From a checkpoint of a small contrastive image-text model: encoder arch wide_resnet, normuon at rate 0.0057.
Rows from block 2 of the text encoder of a small contrastive image-text model, named by matrix and row number. Rows with one number belong to one neuron. Each number is 128 + 24 x the weight over its row's rms, rounded and kept within 0 to 255. All counts start at 0. Numbers have three digits each. After the name is the row's rms in percent of the matrix's.
After each neuron's rows are labels from the 100 texts, of 14976, where the neuron reaches its highest value: "tokens" is the input token at the peak. Only what is clearly more common there than usual is listed. The data: photos with spoken descriptions (Open Images, Localized Narratives).
# fc1: MLP up (text_encoder.blocks.2.mlp.fc1.weight, 1024x256), inputs 192-255
# fc2: MLP down (text_encoder.blocks.2.mlp.fc2.weight, 256x1024, transposed), outputs 192-255

fc1.554 101:151178174139108135141122142167141119124130149105166127135130178127144126143113073155135120106132133132128118139111139089144134124112113146135130138133132097101143120152146108150120142114107096
fc2.554 154:119122181109165125107163148095114137135164134153116127155121118115088120088148092112112115152121121149138117106132111133158038161115113089144152149133097132135124105130091125136107117165078162
tokens: "middle"

fc1.175 107:147104114142094112105138177109111092083119107089124166128151081171125087155140119176126141149140154153119130163171138103111133166163108097109114163095164146058093084120117117139160105154147153
fc2.175 086:155125110064131100106140140126134116123116129131117100138090091135084146160119087108123140159116125154136173142092126133157121093115134139073148120122141186156106141124150130154159092116139130
tokens: "candles"; "curtain"; "christmas"; "decorative"

fc1.568 113:109142189110137100102073070157131163119145135148154102151124101109150129120161107116120116132125153115142128088115114132142147104116154157124149134158099138144121126116144140115110142091120108
fc2.568 146:110093155105126125159155158138079147117167125097157091124131135146066114143091140122109145124127111132110134125140129146135137141106122180138117116083104116133154145088162162100110107124178105
tokens: "foreground"

fc1.448 079:141105156120160128150126098093095193123131116117133080149155117115149127178131112121141195122147135127131145166143099072116083097135083090119131174168152122103115151151148141132145095112113069
fc2.448 074:104116149117122163131138147157131113160129160115126083161104115128097110099169108170124171124141174135124148143126132125215125140123141129121131117157120109135144132135134110130111124124161123
tokens: "plates"; "bowls"; "fork"; "leaves"

fc1.479 145:132129137087109173122161123169132163120139132140115116153111108148114097137132155120088151081133126127142117117086141154134127090148126122090119116137113115125147106144097141103143133162090131
fc2.479 134:121116079091126103103100130160096143116138156122127110112098111156155147139131134115123123098106133110143151141187133068120094100161103128105189137105139147115132185121137153104140125118148123
tokens: "middle"; "besides"; "center"; "current"

fc1.256 149:111159143102120138115138088111157133095181122119101127082145144139133158110167118139135131125164106126176156150157104103115159133147170121132117133128107122127088121118108095110156136157117145
fc2.256 151:164145124148136111154105130113145089127165147119161137132109111139149096106086142174091132125132154097139154126123096084093127171119154125129156106097166135132138103126097106153147142148121157
tokens: "small"; "completely"; "boots"

fc1.741 144:158131124111130128097148119144138164108148128158114120130128127131110155142156128150095111131121175149126099111138125114078120101121109134135083136128139133160104090084114159137100145114109182
fc2.741 125:128142097128137120120103105138106109170162137141118128113170164105111158111125121140139161106140119108101122128135147105072122113142155146120104162105131144130179127154101106148095102125112177
tokens: "view"

fc1.72 154:106183167136146125113114121129148113161094119162135163154106110149134115118108119144170126108146119090111137154136127133114172118137150153136091134093111114106158118146116143112144091109131119
fc2.72 115:108102128135124141158055120132150108148143134157135107142177085126148092146137111122126139118142134140159126161149127150142134132119115140138109140159142107132111124123131164139125109104125169
tokens: "as"

fc1.491 087:077118132122162151136123129124106138089105143116125103142119145139141088133117155143096107106098130127103179147141154098153080121144155129125147123134087157175107159126158164126131118096139109
fc2.491 097:127140131150170150129141094138137158151129136128151110110115084133133070122164093165147130122139106097149111081114164125104182116164112150126136127108127159159118103146079109123097132138156131
tokens: "foreground"

fc1.530 102:139114107142124154127144132138097127114162082131129106148135139141136125130102131139166138133118166138159094111180171145120104135103127124152115105176113106130094132090105120105106111166128160
fc2.530 100:148131115159141153140110125140103169087117132116145129139128163115153166126132144130134137153158143181132156148177117074128123100154105097137125176170124127127129133131120132142137131085100102
tokens: "view"

fc1.729 110:137147121129158148179119138139120098146116147111146129134110136172095065131119127083131135116118177128122058120118114133127108138138139124123154130081136087128156164099101135160109136130156130
fc2.729 132:122115078098130131064160164073092150080113126141145143125098127125128124122126125162157140129083105150136172121125093145152111130173143153115166133117161144099127104110139137140105102123128096
tokens: "jeans"; "handbag"; "bunch"; "contains"

fc1.166 133:114154182150174129120126153150136140112126070111144147089137135169100164125119129123120087130146135103154119127119138108062126137135101168181143076142122108107105116135072138117139128114094148
fc2.166 113:131082123144088104132116120125109133126139113136097152167093104139119133108118148135128149084130123146143148109105092154131129122173200118134125076129153103126152157153092071159130125159128134
tokens: "paintings"; "vases"; "labels"

fc1.344 147:150123144146151137081126121144123191122162134153102117141107146140119117163150111147121104125120130152116106131142097134102092111158105125112106130110133152122129096081102139113097172113114129
fc2.344 139:091131114090138132091092161173139140141113104139143106122128132127140096134122129099109120121155090117108144118155145132093129180110134108114120195099103140169164147129125120089112142107127166
tokens: "view"

fc1.561 121:167147150162123135156121148142138126129131133117186095098146104123160110134164142102127120133126166095140133145127137148098152133127163111184130132154125096129101128143085097091139112111115181
fc2.561 104:123096136118103119120145168111084149147148122153143150146161160129086109132141078107132147101152091135129129156139123133145150126192142105111116182131145156110151138113122161131139158126214145
tokens: "many"; "stores"

fc1.389 161:148076141147144151135141129185117090097128101119146135112130114176119133113106132143108108130163162121178079122133127147102150132127123117084170116134134164111147153098119144095154130114168123
fc2.389 155:098119108119100109172129113129139112138174117110092106159134112119158156140126130160146114109170081163118086149128168135149116106088086109128117157120140076178105107115114180127111117133135161
tokens: "having"; "describe"; "look"

fc1.482 088:160109098129129137132110125136079124144124104185119108141171173111132182125126112108127127126048143126120144123135122123127078156186142089157156099117112132100129118113081116104123142127128133
fc2.482 123:126109143122115142138130127103158108136134134165106154128095123109132119123141111128141111126084146144157122112123104106135127071153152137127164113086125139133115121132146145148122128118111132
tokens: "jeans"; "skating"; "handbag"

fc1.628 076:173134146095153155124146118124136137098140125107123097149150135121145100109123138152103131109164182118100139161133131129095128108147143144142120104110144158115126122169158178141172118117101152
fc2.628 066:187107149116101147187076132155125125138153146070139109094098108112099103172146145145149065122158116117136132148117125163117137123125125160169121120116125122122097119090114129146151117130138120
tokens: "plates"

fc1.618 089:113168151127170134202123141090116137150109090137131109140119134113120099121115162119113110118141149152131126095143120163105109176150121166151093132138141143158131135159149174144118126135119082
fc2.618 080:168106116139131136125087130120104113121132136136093171115160131136183098130119097169133112112120153179094159134123120141165120090147143129178128155162119140117132121167181164093115110154116132
tokens: "walking"; "trouser"; "jeans"

fc1.328 104:138111127105110098139101131161152141165126112120163100107112153170164111110185152096153131118154120119122134109136142172116129104156110155153123123150112106125197141116121135098139120117102130
fc2.328 107:123127157176131100137194153116100136122161127121123162148177117129090129110139112159109181064141105118097104119123155150114157150126122157135165122132156139144124124142103158147140118149156126
tokens: "middle"; "center"

fc1.108 082:110125064117142138110172169137118123137091114123174123132172122088103094121132116089094179147121078109135166120121143121110115109117135147131099158161114087103125098142125140182135107154145091
fc2.108 115:098148147100120133133107151109133194139109119118147171107146085129132153108133111124104123121085087115121141138124122114104137132143115147105115132114119141167123139128126136133121121100094138
tokens: "plant"; "leaf"; "leaves"; "audience"

fc1.550 138:144109155121169151126100128137134127111141173100087106157094139120093082118156105077135114149102184188108111146126158135096129112117132119169090128111156147136169143140123158122103139128123151
fc2.550 144:131156123146131088095130106133122165120130127104104116111159087082109146137092098127167138149159164129100115166127123114099103155157117119112137120138137129114110121085145141118135099118127159
tokens: "many"; "soil"; "plenty"; "roads"

fc1.84 081:108125120154111117167130150139130107206160145089144126141124158116147137104148168096136153122117112117144129123159133100112108075133150170132092096145166127130144153127101088116119143158093096
fc2.84 066:147155169114171138122148128112080116088127121141120115124118108119127118133141168145131112115117138122115197135095115108178111124157103140122166137113116134131143189091171124150154124112121105
tokens: "pant"; "sheet"; "besides"

fc1.113 079:157121160148177144150155147141127144168125114127122120148173124117094135101121202086061132146144131136100119149111163138131167115105134116101098142093163155122149144175125100133131111124152125
fc2.113 063:106133101127149131178116112122142077141151108095115116117121131098151116093117149144073141122166135112151139105137139098124111145119112145144143113074180107070123084133174165171155139127083147
tokens: "crowd"; "audience"

fc1.291 085:140078158108121133122079168140154085086128153134145070136132123127115116115123116148164130144137153150145147156171142086126125159153139095137135138133122168126153121103163150140172048133160091
fc2.291 075:134131124111102124118126114125103114090099180100106101060126123141127155127122130135174133105138159148106111075146107161107103152111123111146123095134153108112126142170100120130148103133089175
tokens: "walking"; "describe"; "basin"

fc1.440 102:149117106162144107104095137143115140095117080152122123125113094118126118094094070138105158119091130132133139112143139092077139122127168142143137081094073098152128114132118130143161104100120107
fc2.440 097:114158099093120089126137122106163111162143123163102138169148139147121203150105158147084126125147150136125133137145144131114109164126137138104104118091130145121144112155084156145112116145165128
tokens: "middle"; "boots"

fc1.174 096:133121111140133114133128101121124084117135139129118153127131082129123134112111182103114130092105151152133094141141142116077118117118147153151059131151105085131152119162115154158146194134155113
fc2.174 078:109128119096138103164112152127108162098140118107117093129120107150132150162167125149192142144129151106112125157103124110173102130091152177150125118132111149137137110146156127151118110095129150
tokens: "view"; "help"; "little"

fc1.110 079:144136087139139146131102155116130142116150110134147101157134160104092146080103156113124127135133098120103145161135134146171124133098123108114146159114132156187117109169120132147141133155104121
fc2.110 059:141143122112133108206144102143142144099161127168163150087128142134146093101100141090111119115194138109152121132109103108146151169102177128139138123139127148118123117086103126084144082089154093
tokens: "crowd"; "full"; "running"

fc1.147 159:102168153132128113137140130130110153168143128121145141147113135166122095154111107165134122153106158118118129128127158152165118133160096151123112111108144119112128142143125171109128135098120077
fc2.147 139:090116133127125129125112096141118108083150123125110144098156095137155107155096113139077161124138157166124117171155121137138106148094152117126153114112121154112098158125124128170177175142162200
tokens: "middle"; "given"

fc1.345 089:097118174150142169136110161109186132141115106096130128133145126118128103100108135159146155133128114132171111103118141109158122073117141143151058109130159117150148130123159142175138091141146169
fc2.345 046:087146108120148121161127135130113135171162128136124151096126119113109117106112141150128108126151128131108118150072154105159111124132155119117148107167153128158107130157136122161119119095166128
tokens: "middle"; "center"; "windmill"

fc1.722 115:110110110135134143160121114128121117098133140156130117159150146159135162144132147128154112119148165141158114137137139129102145099135144106092125135151108125109103096112161099133125115110167097
fc2.722 114:080146153102112110142134134133098150158169134151121142130110126131081116113138128111094104159190122135122061134134123118110129097128118102124121120098124114109111103207123136161108160140118122
tokens: "having"

fc1.17 138:109101154148119116111092106142142183098126110116137113121142094096178123164142116132104114105101148138157121133115154117094114076122156126135110138146131143143122157131122120109102147112111111
fc2.17 160:119159137079174183115148122128125139145162143094091103177092108133113116110116139121105174144123157120071160110115129157138112147095115130144142189123062142107132148106118173129123127103158112
tokens: "foreground"; "highlighted"; "wires"

fc1.184 127:103177148124149134085122114124143134137133069127124130124160145128103141103134124155113082130150138168143118120102105116119122107079127124172130143127132117087150114104153135130144149163103142
fc2.184 129:105122131139142150084132115148104117120122104119097131128106086080134155119104158137150118177098182126115125118049114115130139099126133133138110110137119110126147110090118118094125144135162071
tokens: "pant"; "doing"; "shaking"; "tie"

fc1.187 145:147093147113160110100148150119108139119159147144130140156127137140131082116096158174108125125104165107149123143151131136113093122161128129119119196131120183148159148124103153132127135104098120
fc2.187 198:114088100111097152141145136195073136145137133173127109145117111118113115121151143126124133107117146117179118125137084134097111126127126148120134135127134125126108116138125051137104078119106142
tokens: "reflection"; "foreground"

fc1.423 134:136096137140152083135103126076147148115181132133123129142166152156114099111122093099149123114123170153122117118153128135107113115105175116180156137145135157143106181119137153139109120099146149
fc2.423 159:142121133129063138135160148102143143124127133157103153099100160125133160165166078110154183153137166121147128150125099100112098113221130107153157126137145150140157139083121062126129125164167122
tokens: "plates"; "walkway"; "roads"

fc1.101 096:126125142106157159111112130144078111137168121113135158166156156143149073137104077145140079111128133133163127096124115146150106091138137177135131137107116108142144133116111143136132111108104094
fc2.101 075:127113145163145163103112125129133119148102119132144156123127143159141152157123149121133145162116144164174153125156180126129145123139137166127147129113154147106125137116123126184178154115168142
tokens: "middle"; "center"

fc1.23 085:106113104123120097169146085139065101102086139134160098103113140122111145123143111136116107151125153111125102082154141104099104150131122091132149095076153161126110140158123120177132103136169133
fc2.23 072:111119126097122154131151139118156137097173125129140099105132172157149142098104106133047113172126095126102152201143093172083132110142163137106140133110109162093153128120123108125142148113149150
tokens: "as"; "over"; "socket"; "towel"

fc1.47 103:160107165144150138142163110097104114092138074131132114122125149106114152133095120158111144114148138106095110108113123108099159137105127114124128114116106157121156128113130136145099109150157147
fc2.47 090:146088127110082155108154111105141100116162108170121116149172170087140083110113071117126162139160146087126095101183076128151161119163119109140105139127130119145127119083122145096101134168188118
tokens: "goggles"; "sunglasses"