config = dict(
    loss='softmax',
    embed_dim=256,
    encoder_norm='batchnorm',
    text_encoder_width=256,
    text_encoder_fused_qkv=True,
    optimizer='normuon',
    muon_scale='match_rms_adamw',
    batch_size=64,
    warmup_steps=1050,
)
Rows from block 3 of the image encoder of a small contrastive image-text model, named by matrix and row number. Rows with one number belong to one channel. Each number is 50 + 12 x the weight over its row's rms, rounded and kept within 0 to 99. All counts start at 0.
Before each channel's rows are labels from the 100 images, of 14976, where the channel reaches its highest value: "responds to" is what is common among them. Only what is clearly more common there than usual is listed. The data: photos with spoken descriptions (Open Images, Localized Narratives). In brackets: how many of the 100.
# convs0: first 3x3 conv (encoder.blocks.3.convs.0.weight, 272x272x3x3, each kernel summed), inputs 136-271
# convs1: second 3x3 conv (encoder.blocks.3.convs.1.weight, 272x272x3x3, transposed, each kernel summed), outputs 136-271

responds to: text has "lights" (26)
convs0.197:56 51 55 61 46 49 66 49 42 34 36 26 68 48 54 48 51 60 46 31 54 51 56 65 56 40 64 43 48 43 44 71 57 54 44 60 52 42 46 52 58 47 48 65 49 54 50 29 56 46 61 56 38 53 69 56 31 65 76 55 57 52 60 53 74 62 52 38 58 55 69 66 51 64 50 40 30 46 55 44 48 44 71 44 37 60 46 64 42 49 42 38 57 53 41 51 56 49 52 48 55 54 44 67 61 45 43 45 55 56 34 51 63 52 59 53 45 48 46 49 41 49 32 39 55 57 86 60 62 55 54 49 80 63 42 75
convs1.197:27 51 43 45 49 40 60 34 66 31 74 66 54 39 60 55 67 59 30 50 57 54 51 45 40 59 44 39 56 47 54 29 41 42 37 53 32 54 67 44 60 43 40 45 45 41 63 34 48 37 37 48 65 37 58 30 48 50 59 31 45 52 28 51 61 57 52 57 41 46 44 46 51 70 32 58 60 46 39 43 47 65 39 48 74 33 41 43 43 60 31 42 55 67 45 41 42 35 54 55 62 42 54 34 50 80 51 53 59 22 43 44 56 35 50 39 58 51 46 34 40 54 35 48 50 58 71 45 57 49 14 33 45 37 48 43

responds to: text has "wall" (40); text has "holding" (36); text has "table" (33); text has "sitting" (33)
convs0.145:47 62 45 46 25 36 60 69 60 55 44 20 28 37 35 57 40 60 70 50 50 44 49 59 58 78 59 57 67 65 56 32 53 58 46 65 55 52 50 43 48 56 22 57 36 54 70 44 38 33 58 41 71 73 69 33 57 61 66 59 46 44 50 57 42 66 62 58 56 57 68 51 71 41 72 42 45 34 51 57 39 37 62 40 71 33 51 55 44 64 53 50 37 63 43 36 58 68 39 51 45 62 42 47 54 50 63 41 37 39 55 48 38 30 49 35 47 36 38 64 53 61 34 67 42 45 70 58 42 28 25 57 48 54 54 45
convs1.145:40 46 61 44 40 63 47 53 41 24 74 30 66 40 88 36 39 41 45 47 30 55 47 39 83 54 22 83 40 49 59 35 38 36 21 53 38 48 35 40 48 60 63 57 53 37 52 52 53 40 57 50 43 51 41 55 46 73 58 42 45 53 42 52 52 58 51 19 56 48 69 42 36 46 30 48 52 50 60 48 58 63 41 40 30 42 42 48 61 70 37 50 69 39 38 62 57 36 28 52 61 41 56 52 48 63 42 50 55 60 57 58 44 61 52 64 38 35 64 43 59 43 49 50 60 32 49 30 43 56 40 55 42 45 60 51

responds to: text has "trees" (75); text has "sky" (63); text has "plants" (28)
convs0.229:29 55 51 51 45 60 31 51 46 33 51 67 60 54 42 60 52 57 41 50 41 48 49 35 49 51 52 45 57 44 35 50 38 57 42 41 31 53 43 69 43 44 44 55 41 65 45 52 40 42 29 56 42 51 69 27 46 47 47 48 56 39 44 32 30 74 57 63 27 44 59 55 59 47 66 44 65 46 43 62 53 48 44 36 71 39 39 55 81 52 47 49 53 63 53 55 69 52 50 18 35 53 49 61 38 42 54 44 53 58 40 52 44 47 47 42 38 52 45 15 44 46 33 45 35 50 60 44 51 32 40 45 68 40 61 44
convs1.229:59 60 47 56 33 47 46 62 57 43 66 46 51 53 63 46 45 60 33 50 47 44 51 48 51 66 40 52 35 68 53 62 45 63 36 61 53 52 51 33 53 45 41 50 43 48 62 35 55 34 41 34 25 50 53 49 52 55 52 64 49 44 36 15 47 59 68 63 36 39 35 55 44 51 45 39 81 37 62 40 52 51 61 49 36 57 41 47 56 59 38 69 47 58 35 52 31 33 55 55 29 36 75 38 56 50 52 43 66 46 56 41 58 42 31 53 67 43 54 61 53 59 67 41 50 45 77 44 35 40 29 56 40 48 33 21

responds to: text has "wall" (40)
convs0.134:46 35 47 56 28 54 34 56 46 45 44 42 58 41 47 57 55 29 60 49 41 51 40 58 40 64 34 52 55 65 54 47 57 66 39 30 66 05 42 32 48 39 42 48 38 31 43 41 44 70 53 52 51 52 38 39 70 59 52 40 71 78 64 64 51 53 55 66 63 52 43 37 79 30 38 64 52 51 49 34 62 43 40 46 35 46 42 40 60 41 63 43 49 50 47 67 73 44 58 36 58 19 46 26 45 47 46 48 57 44 33 48 60 38 56 33 42 43 54 57 40 22 21 52 41 30 42 49 47 51 25 43 58 61 57 59
convs1.134:76 50 38 51 58 48 38 43 32 58 25 73 71 43 48 43 31 39 63 65 64 66 42 39 52 38 51 86 40 45 46 52 40 43 73 50 71 41 59 70 40 53 47 44 44 48 46 37 71 62 51 34 41 51 49 42 55 68 42 50 56 44 47 50 63 53 54 27 37 35 57 48 29 52 40 41 32 38 54 28 42 53 52 45 62 35 35 80 35 69 55 51 70 58 37 48 59 39 48 53 31 49 66 53 38 29 50 28 64 50 73 48 46 38 64 63 37 34 36 41 44 38 15 43 55 48 46 53 50 24 62 40 55 48 49 48

responds to: text has "lights" (30)
convs0.185:50 22 39 55 52 55 66 44 54 58 36 53 50 51 47 46 46 79 40 69 45 75 20 44 43 51 72 32 39 46 64 55 60 25 53 49 60 66 44 75 44 54 43 63 41 45 48 60 38 45 41 61 37 55 66 49 54 47 52 52 66 54 43 33 49 56 60 65 44 65 50 66 38 70 57 79 75 49 39 69 46 54 48 82 56 48 53 53 59 45 44 45 61 47 51 69 48 45 32 47 59 57 50 52 35 57 58 55 64 44 48 63 66 70 46 34 46 40 56 30 47 53 34 46 59 60 30 40 63 21 34 61 56 39 52 38
convs1.185:40 55 53 31 32 46 57 58 27 31 66 52 52 60 74 57 65 57 37 73 46 58 73 35 43 44 54 46 40 51 26 48 55 62 24 60 34 63 46 30 55 67 44 46 60 61 37 33 56 49 22 48 35 42 45 44 59 47 72 55 36 56 53 55 60 42 42 39 38 48 50 53 65 38 64 29 82 34 40 58 54 39 44 57 69 53 62 61 54 49 34 46 53 42 48 38 41 46 53 33 54 57 40 37 35 42 59 60 43 25 43 43 30 46 25 40 54 44 54 42 54 32 59 26 49 79 32 59 38 35 51 50 48 43 32 39

responds to: text has "trees" (72); text has "sky" (64); text has "water" (27)
convs0.261:57 43 33 48 49 50 62 47 41 48 44 55 41 40 53 42 48 47 44 44 41 52 44 46 72 47 69 39 42 44 45 67 52 33 33 63 61 44 41 79 34 39 42 53 45 63 59 54 33 54 54 29 43 70 42 37 54 27 41 58 53 38 52 43 34 59 25 56 50 30 61 64 43 41 48 54 48 47 43 61 41 33 69 47 35 45 52 55 69 43 51 41 37 41 40 43 43 60 40 50 38 47 45 65 75 47 62 65 37 55 43 44 76 51 53 72 32 61 45 72 42 40 24 74 47 62 56 55 57 42 53 61 41 43 67 28
convs1.261:56 61 40 51 27 57 70 47 52 25 36 49 64 38 57 46 52 63 66 36 56 53 51 52 61 67 52 47 69 40 37 54 52 34 71 52 46 27 61 52 52 38 52 37 34 43 57 60 52 48 37 26 38 44 54 41 31 50 37 50 33 52 35 51 64 51 46 60 36 49 50 38 48 55 74 54 67 42 43 54 48 60 53 55 36 34 46 28 56 59 41 65 58 42 41 59 29 48 63 31 46 47 73 43 48 76 51 46 55 58 57 47 65 59 26 53 52 43 51 27 55 27 45 49 44 38 52 36 62 72 68 46 49 45 44 44

responds to: text has "trees" (71); text has "sky" (68); text has "grass" (29); text has "plants" (29)
convs0.174:49 56 45 51 64 43 47 72 61 63 39 44 41 50 35 41 38 34 38 36 41 59 39 58 55 50 57 38 55 45 54 56 41 56 47 37 56 35 48 55 38 81 33 65 39 61 58 69 56 77 38 35 43 38 54 43 61 52 48 37 42 64 38 56 33 68 52 78 57 37 37 66 30 44 61 48 51 60 57 63 57 61 53 28 34 41 44 46 22 21 49 41 52 53 40 46 58 49 38 45 49 45 44 56 58 42 34 71 59 44 54 53 33 47 40 50 66 44 52 73 69 60 24 60 57 52 73 86 58 58 52 45 66 34 44 42
convs1.174:63 65 47 52 50 58 57 61 45 45 51 63 53 60 85 49 60 60 45 43 38 57 50 42 60 53 78 37 62 54 43 56 57 45 45 51 51 69 33 37 54 54 49 44 46 29 51 36 34 47 50 57 51 50 57 20 49 35 25 37 44 40 46 49 57 70 38 46 52 35 62 45 43 60 54 56 76 45 28 27 38 48 63 65 30 51 32 23 19 31 60 65 50 51 49 46 60 68 49 31 50 41 68 25 27 60 39 57 55 55 37 53 58 47 70 64 45 57 42 43 62 41 40 43 45 55 67 42 54 31 72 55 49 55 43 53

responds to: text has "trees" (62); text has "grass" (35); text has "plants" (32)
convs0.223:37 62 65 53 41 59 58 53 30 47 50 50 31 47 38 43 52 59 41 38 52 47 45 45 59 46 48 46 58 48 42 49 56 52 46 59 48 46 51 46 42 59 42 30 41 50 65 57 41 55 53 42 56 47 33 63 53 33 33 73 52 37 55 25 53 44 35 09 47 50 44 30 53 53 53 45 30 62 37 48 53 32 43 45 60 59 40 54 65 65 63 44 36 47 18 41 45 37 53 43 46 35 37 46 42 63 63 42 48 58 43 64 43 45 38 56 50 40 53 24 57 41 60 33 60 37 15 43 43 44 37 51 66 69 66 51
convs1.223:43 47 61 46 58 58 50 65 36 54 26 40 63 57 29 66 33 61 48 59 34 59 60 60 41 43 42 65 53 52 56 43 46 59 40 59 37 71 51 30 68 54 52 47 28 27 61 46 50 47 47 37 57 44 44 45 49 64 91 63 35 46 49 66 55 41 42 58 51 46 44 49 53 52 28 36 57 56 57 52 56 56 67 54 39 44 51 27 59 43 50 53 47 54 61 49 58 69 68 57 43 40 45 51 54 38 47 40 40 59 57 75 42 44 78 70 59 49 52 59 56 45 46 64 61 54 17 48 55 76 45 58 55 48 47 37

responds to: text has "wall" (41)
convs0.242:60 41 30 54 52 50 52 52 44 46 35 15 50 50 39 55 34 50 59 71 56 64 61 56 49 57 34 62 39 40 45 59 44 60 60 70 48 27 51 48 53 35 41 55 53 44 46 55 39 47 77 47 29 60 44 37 19 63 62 56 60 47 39 55 50 47 50 41 68 62 68 43 66 52 62 42 64 36 68 59 56 59 90 38 45 60 51 61 34 41 48 58 44 50 48 66 69 63 49 59 43 53 44 53 60 59 65 39 44 37 40 51 53 50 56 41 37 55 61 30 46 51 83 73 61 58 55 50 48 36 58 68 61 61 56 52
convs1.242:33 47 63 40 39 40 65 46 63 36 47 18 45 40 83 40 42 55 45 54 44 59 52 48 67 59 40 36 32 54 34 54 64 33 41 54 42 54 38 26 62 61 42 51 56 46 45 27 55 50 37 30 33 40 67 50 55 44 62 66 47 33 47 41 39 56 27 47 39 52 44 37 49 47 49 42 40 43 49 43 53 45 49 39 43 32 64 43 52 45 42 50 38 41 47 35 71 41 55 55 59 49 63 59 43 61 45 37 47 49 39 49 53 42 27 35 40 42 50 49 78 48 63 53 51 43 61 47 63 51 59 55 37 71 46 69

responds to: text has "lights" (28)
convs0.231:41 37 71 47 48 41 51 62 65 29 56 22 58 47 13 40 51 45 76 60 46 41 57 37 37 59 41 52 49 57 49 46 51 48 47 49 36 56 51 34 52 54 44 60 56 65 55 31 45 45 51 46 30 32 49 59 67 54 57 49 53 51 58 52 47 64 58 57 43 49 70 41 61 51 75 88 62 38 52 37 51 60 43 45 71 62 50 48 61 54 48 48 68 66 63 31 53 38 57 34 41 31 49 30 49 49 60 51 74 37 39 59 50 37 60 28 52 58 53 59 58 60 47 49 58 34 50 68 32 56 71 74 45 54 58 37
convs1.231:60 49 42 82 22 50 40 50 44 46 74 66 49 38 76 62 45 35 57 42 56 47 64 33 71 40 38 34 60 42 58 23 49 43 42 31 51 43 42 58 40 61 52 54 48 39 36 33 58 63 42 64 46 59 51 60 24 50 25 36 63 44 58 58 47 46 39 58 42 36 66 43 34 53 37 55 43 55 51 53 41 49 40 40 33 46 43 31 58 55 44 43 68 48 56 37 72 56 35 36 48 41 52 41 65 29 43 40 72 53 59 50 66 28 48 57 35 50 62 50 55 51 49 23 38 72 67 47 66 36 53 49 45 42 41 49

responds to: text has "lights" (49)
convs0.79:42 42 54 62 35 79 66 35 52 49 45 49 54 40 38 49 64 81 30 69 55 40 40 35 49 36 54 58 54 46 62 54 73 36 45 38 46 57 44 39 50 41 49 42 54 42 35 46 61 56 41 58 39 23 46 35 37 56 50 41 34 45 49 54 66 50 35 40 49 61 58 51 30 52 25 66 48 39 40 56 35 51 37 66 76 56 43 49 54 50 50 44 80 25 39 48 46 53 69 37 50 39 32 50 67 50 53 53 59 38 50 64 53 63 30 58 36 42 59 52 49 62 48 57 57 38 27 61 45 32 59 74 65 35 33 50
convs1.79:43 56 48 61 43 65 34 61 23 35 99 53 66 67 36 51 55 80 37 24 56 61 65 37 40 44 42 56 37 52 31 42 55 35 46 27 37 61 75 38 52 44 48 50 51 52 56 53 42 59 35 66 51 51 76 49 57 48 63 60 48 58 60 42 37 22 53 48 54 57 36 44 51 60 54 71 47 67 36 38 48 36 50 37 48 36 48 61 54 52 26 50 60 53 46 55 35 33 47 47 42 63 44 51 77 42 48 64 49 53 42 59 38 68 55 54 27 50 40 50 51 43 49 65 66 52 60 50 70 43 60 54 40 41 40 18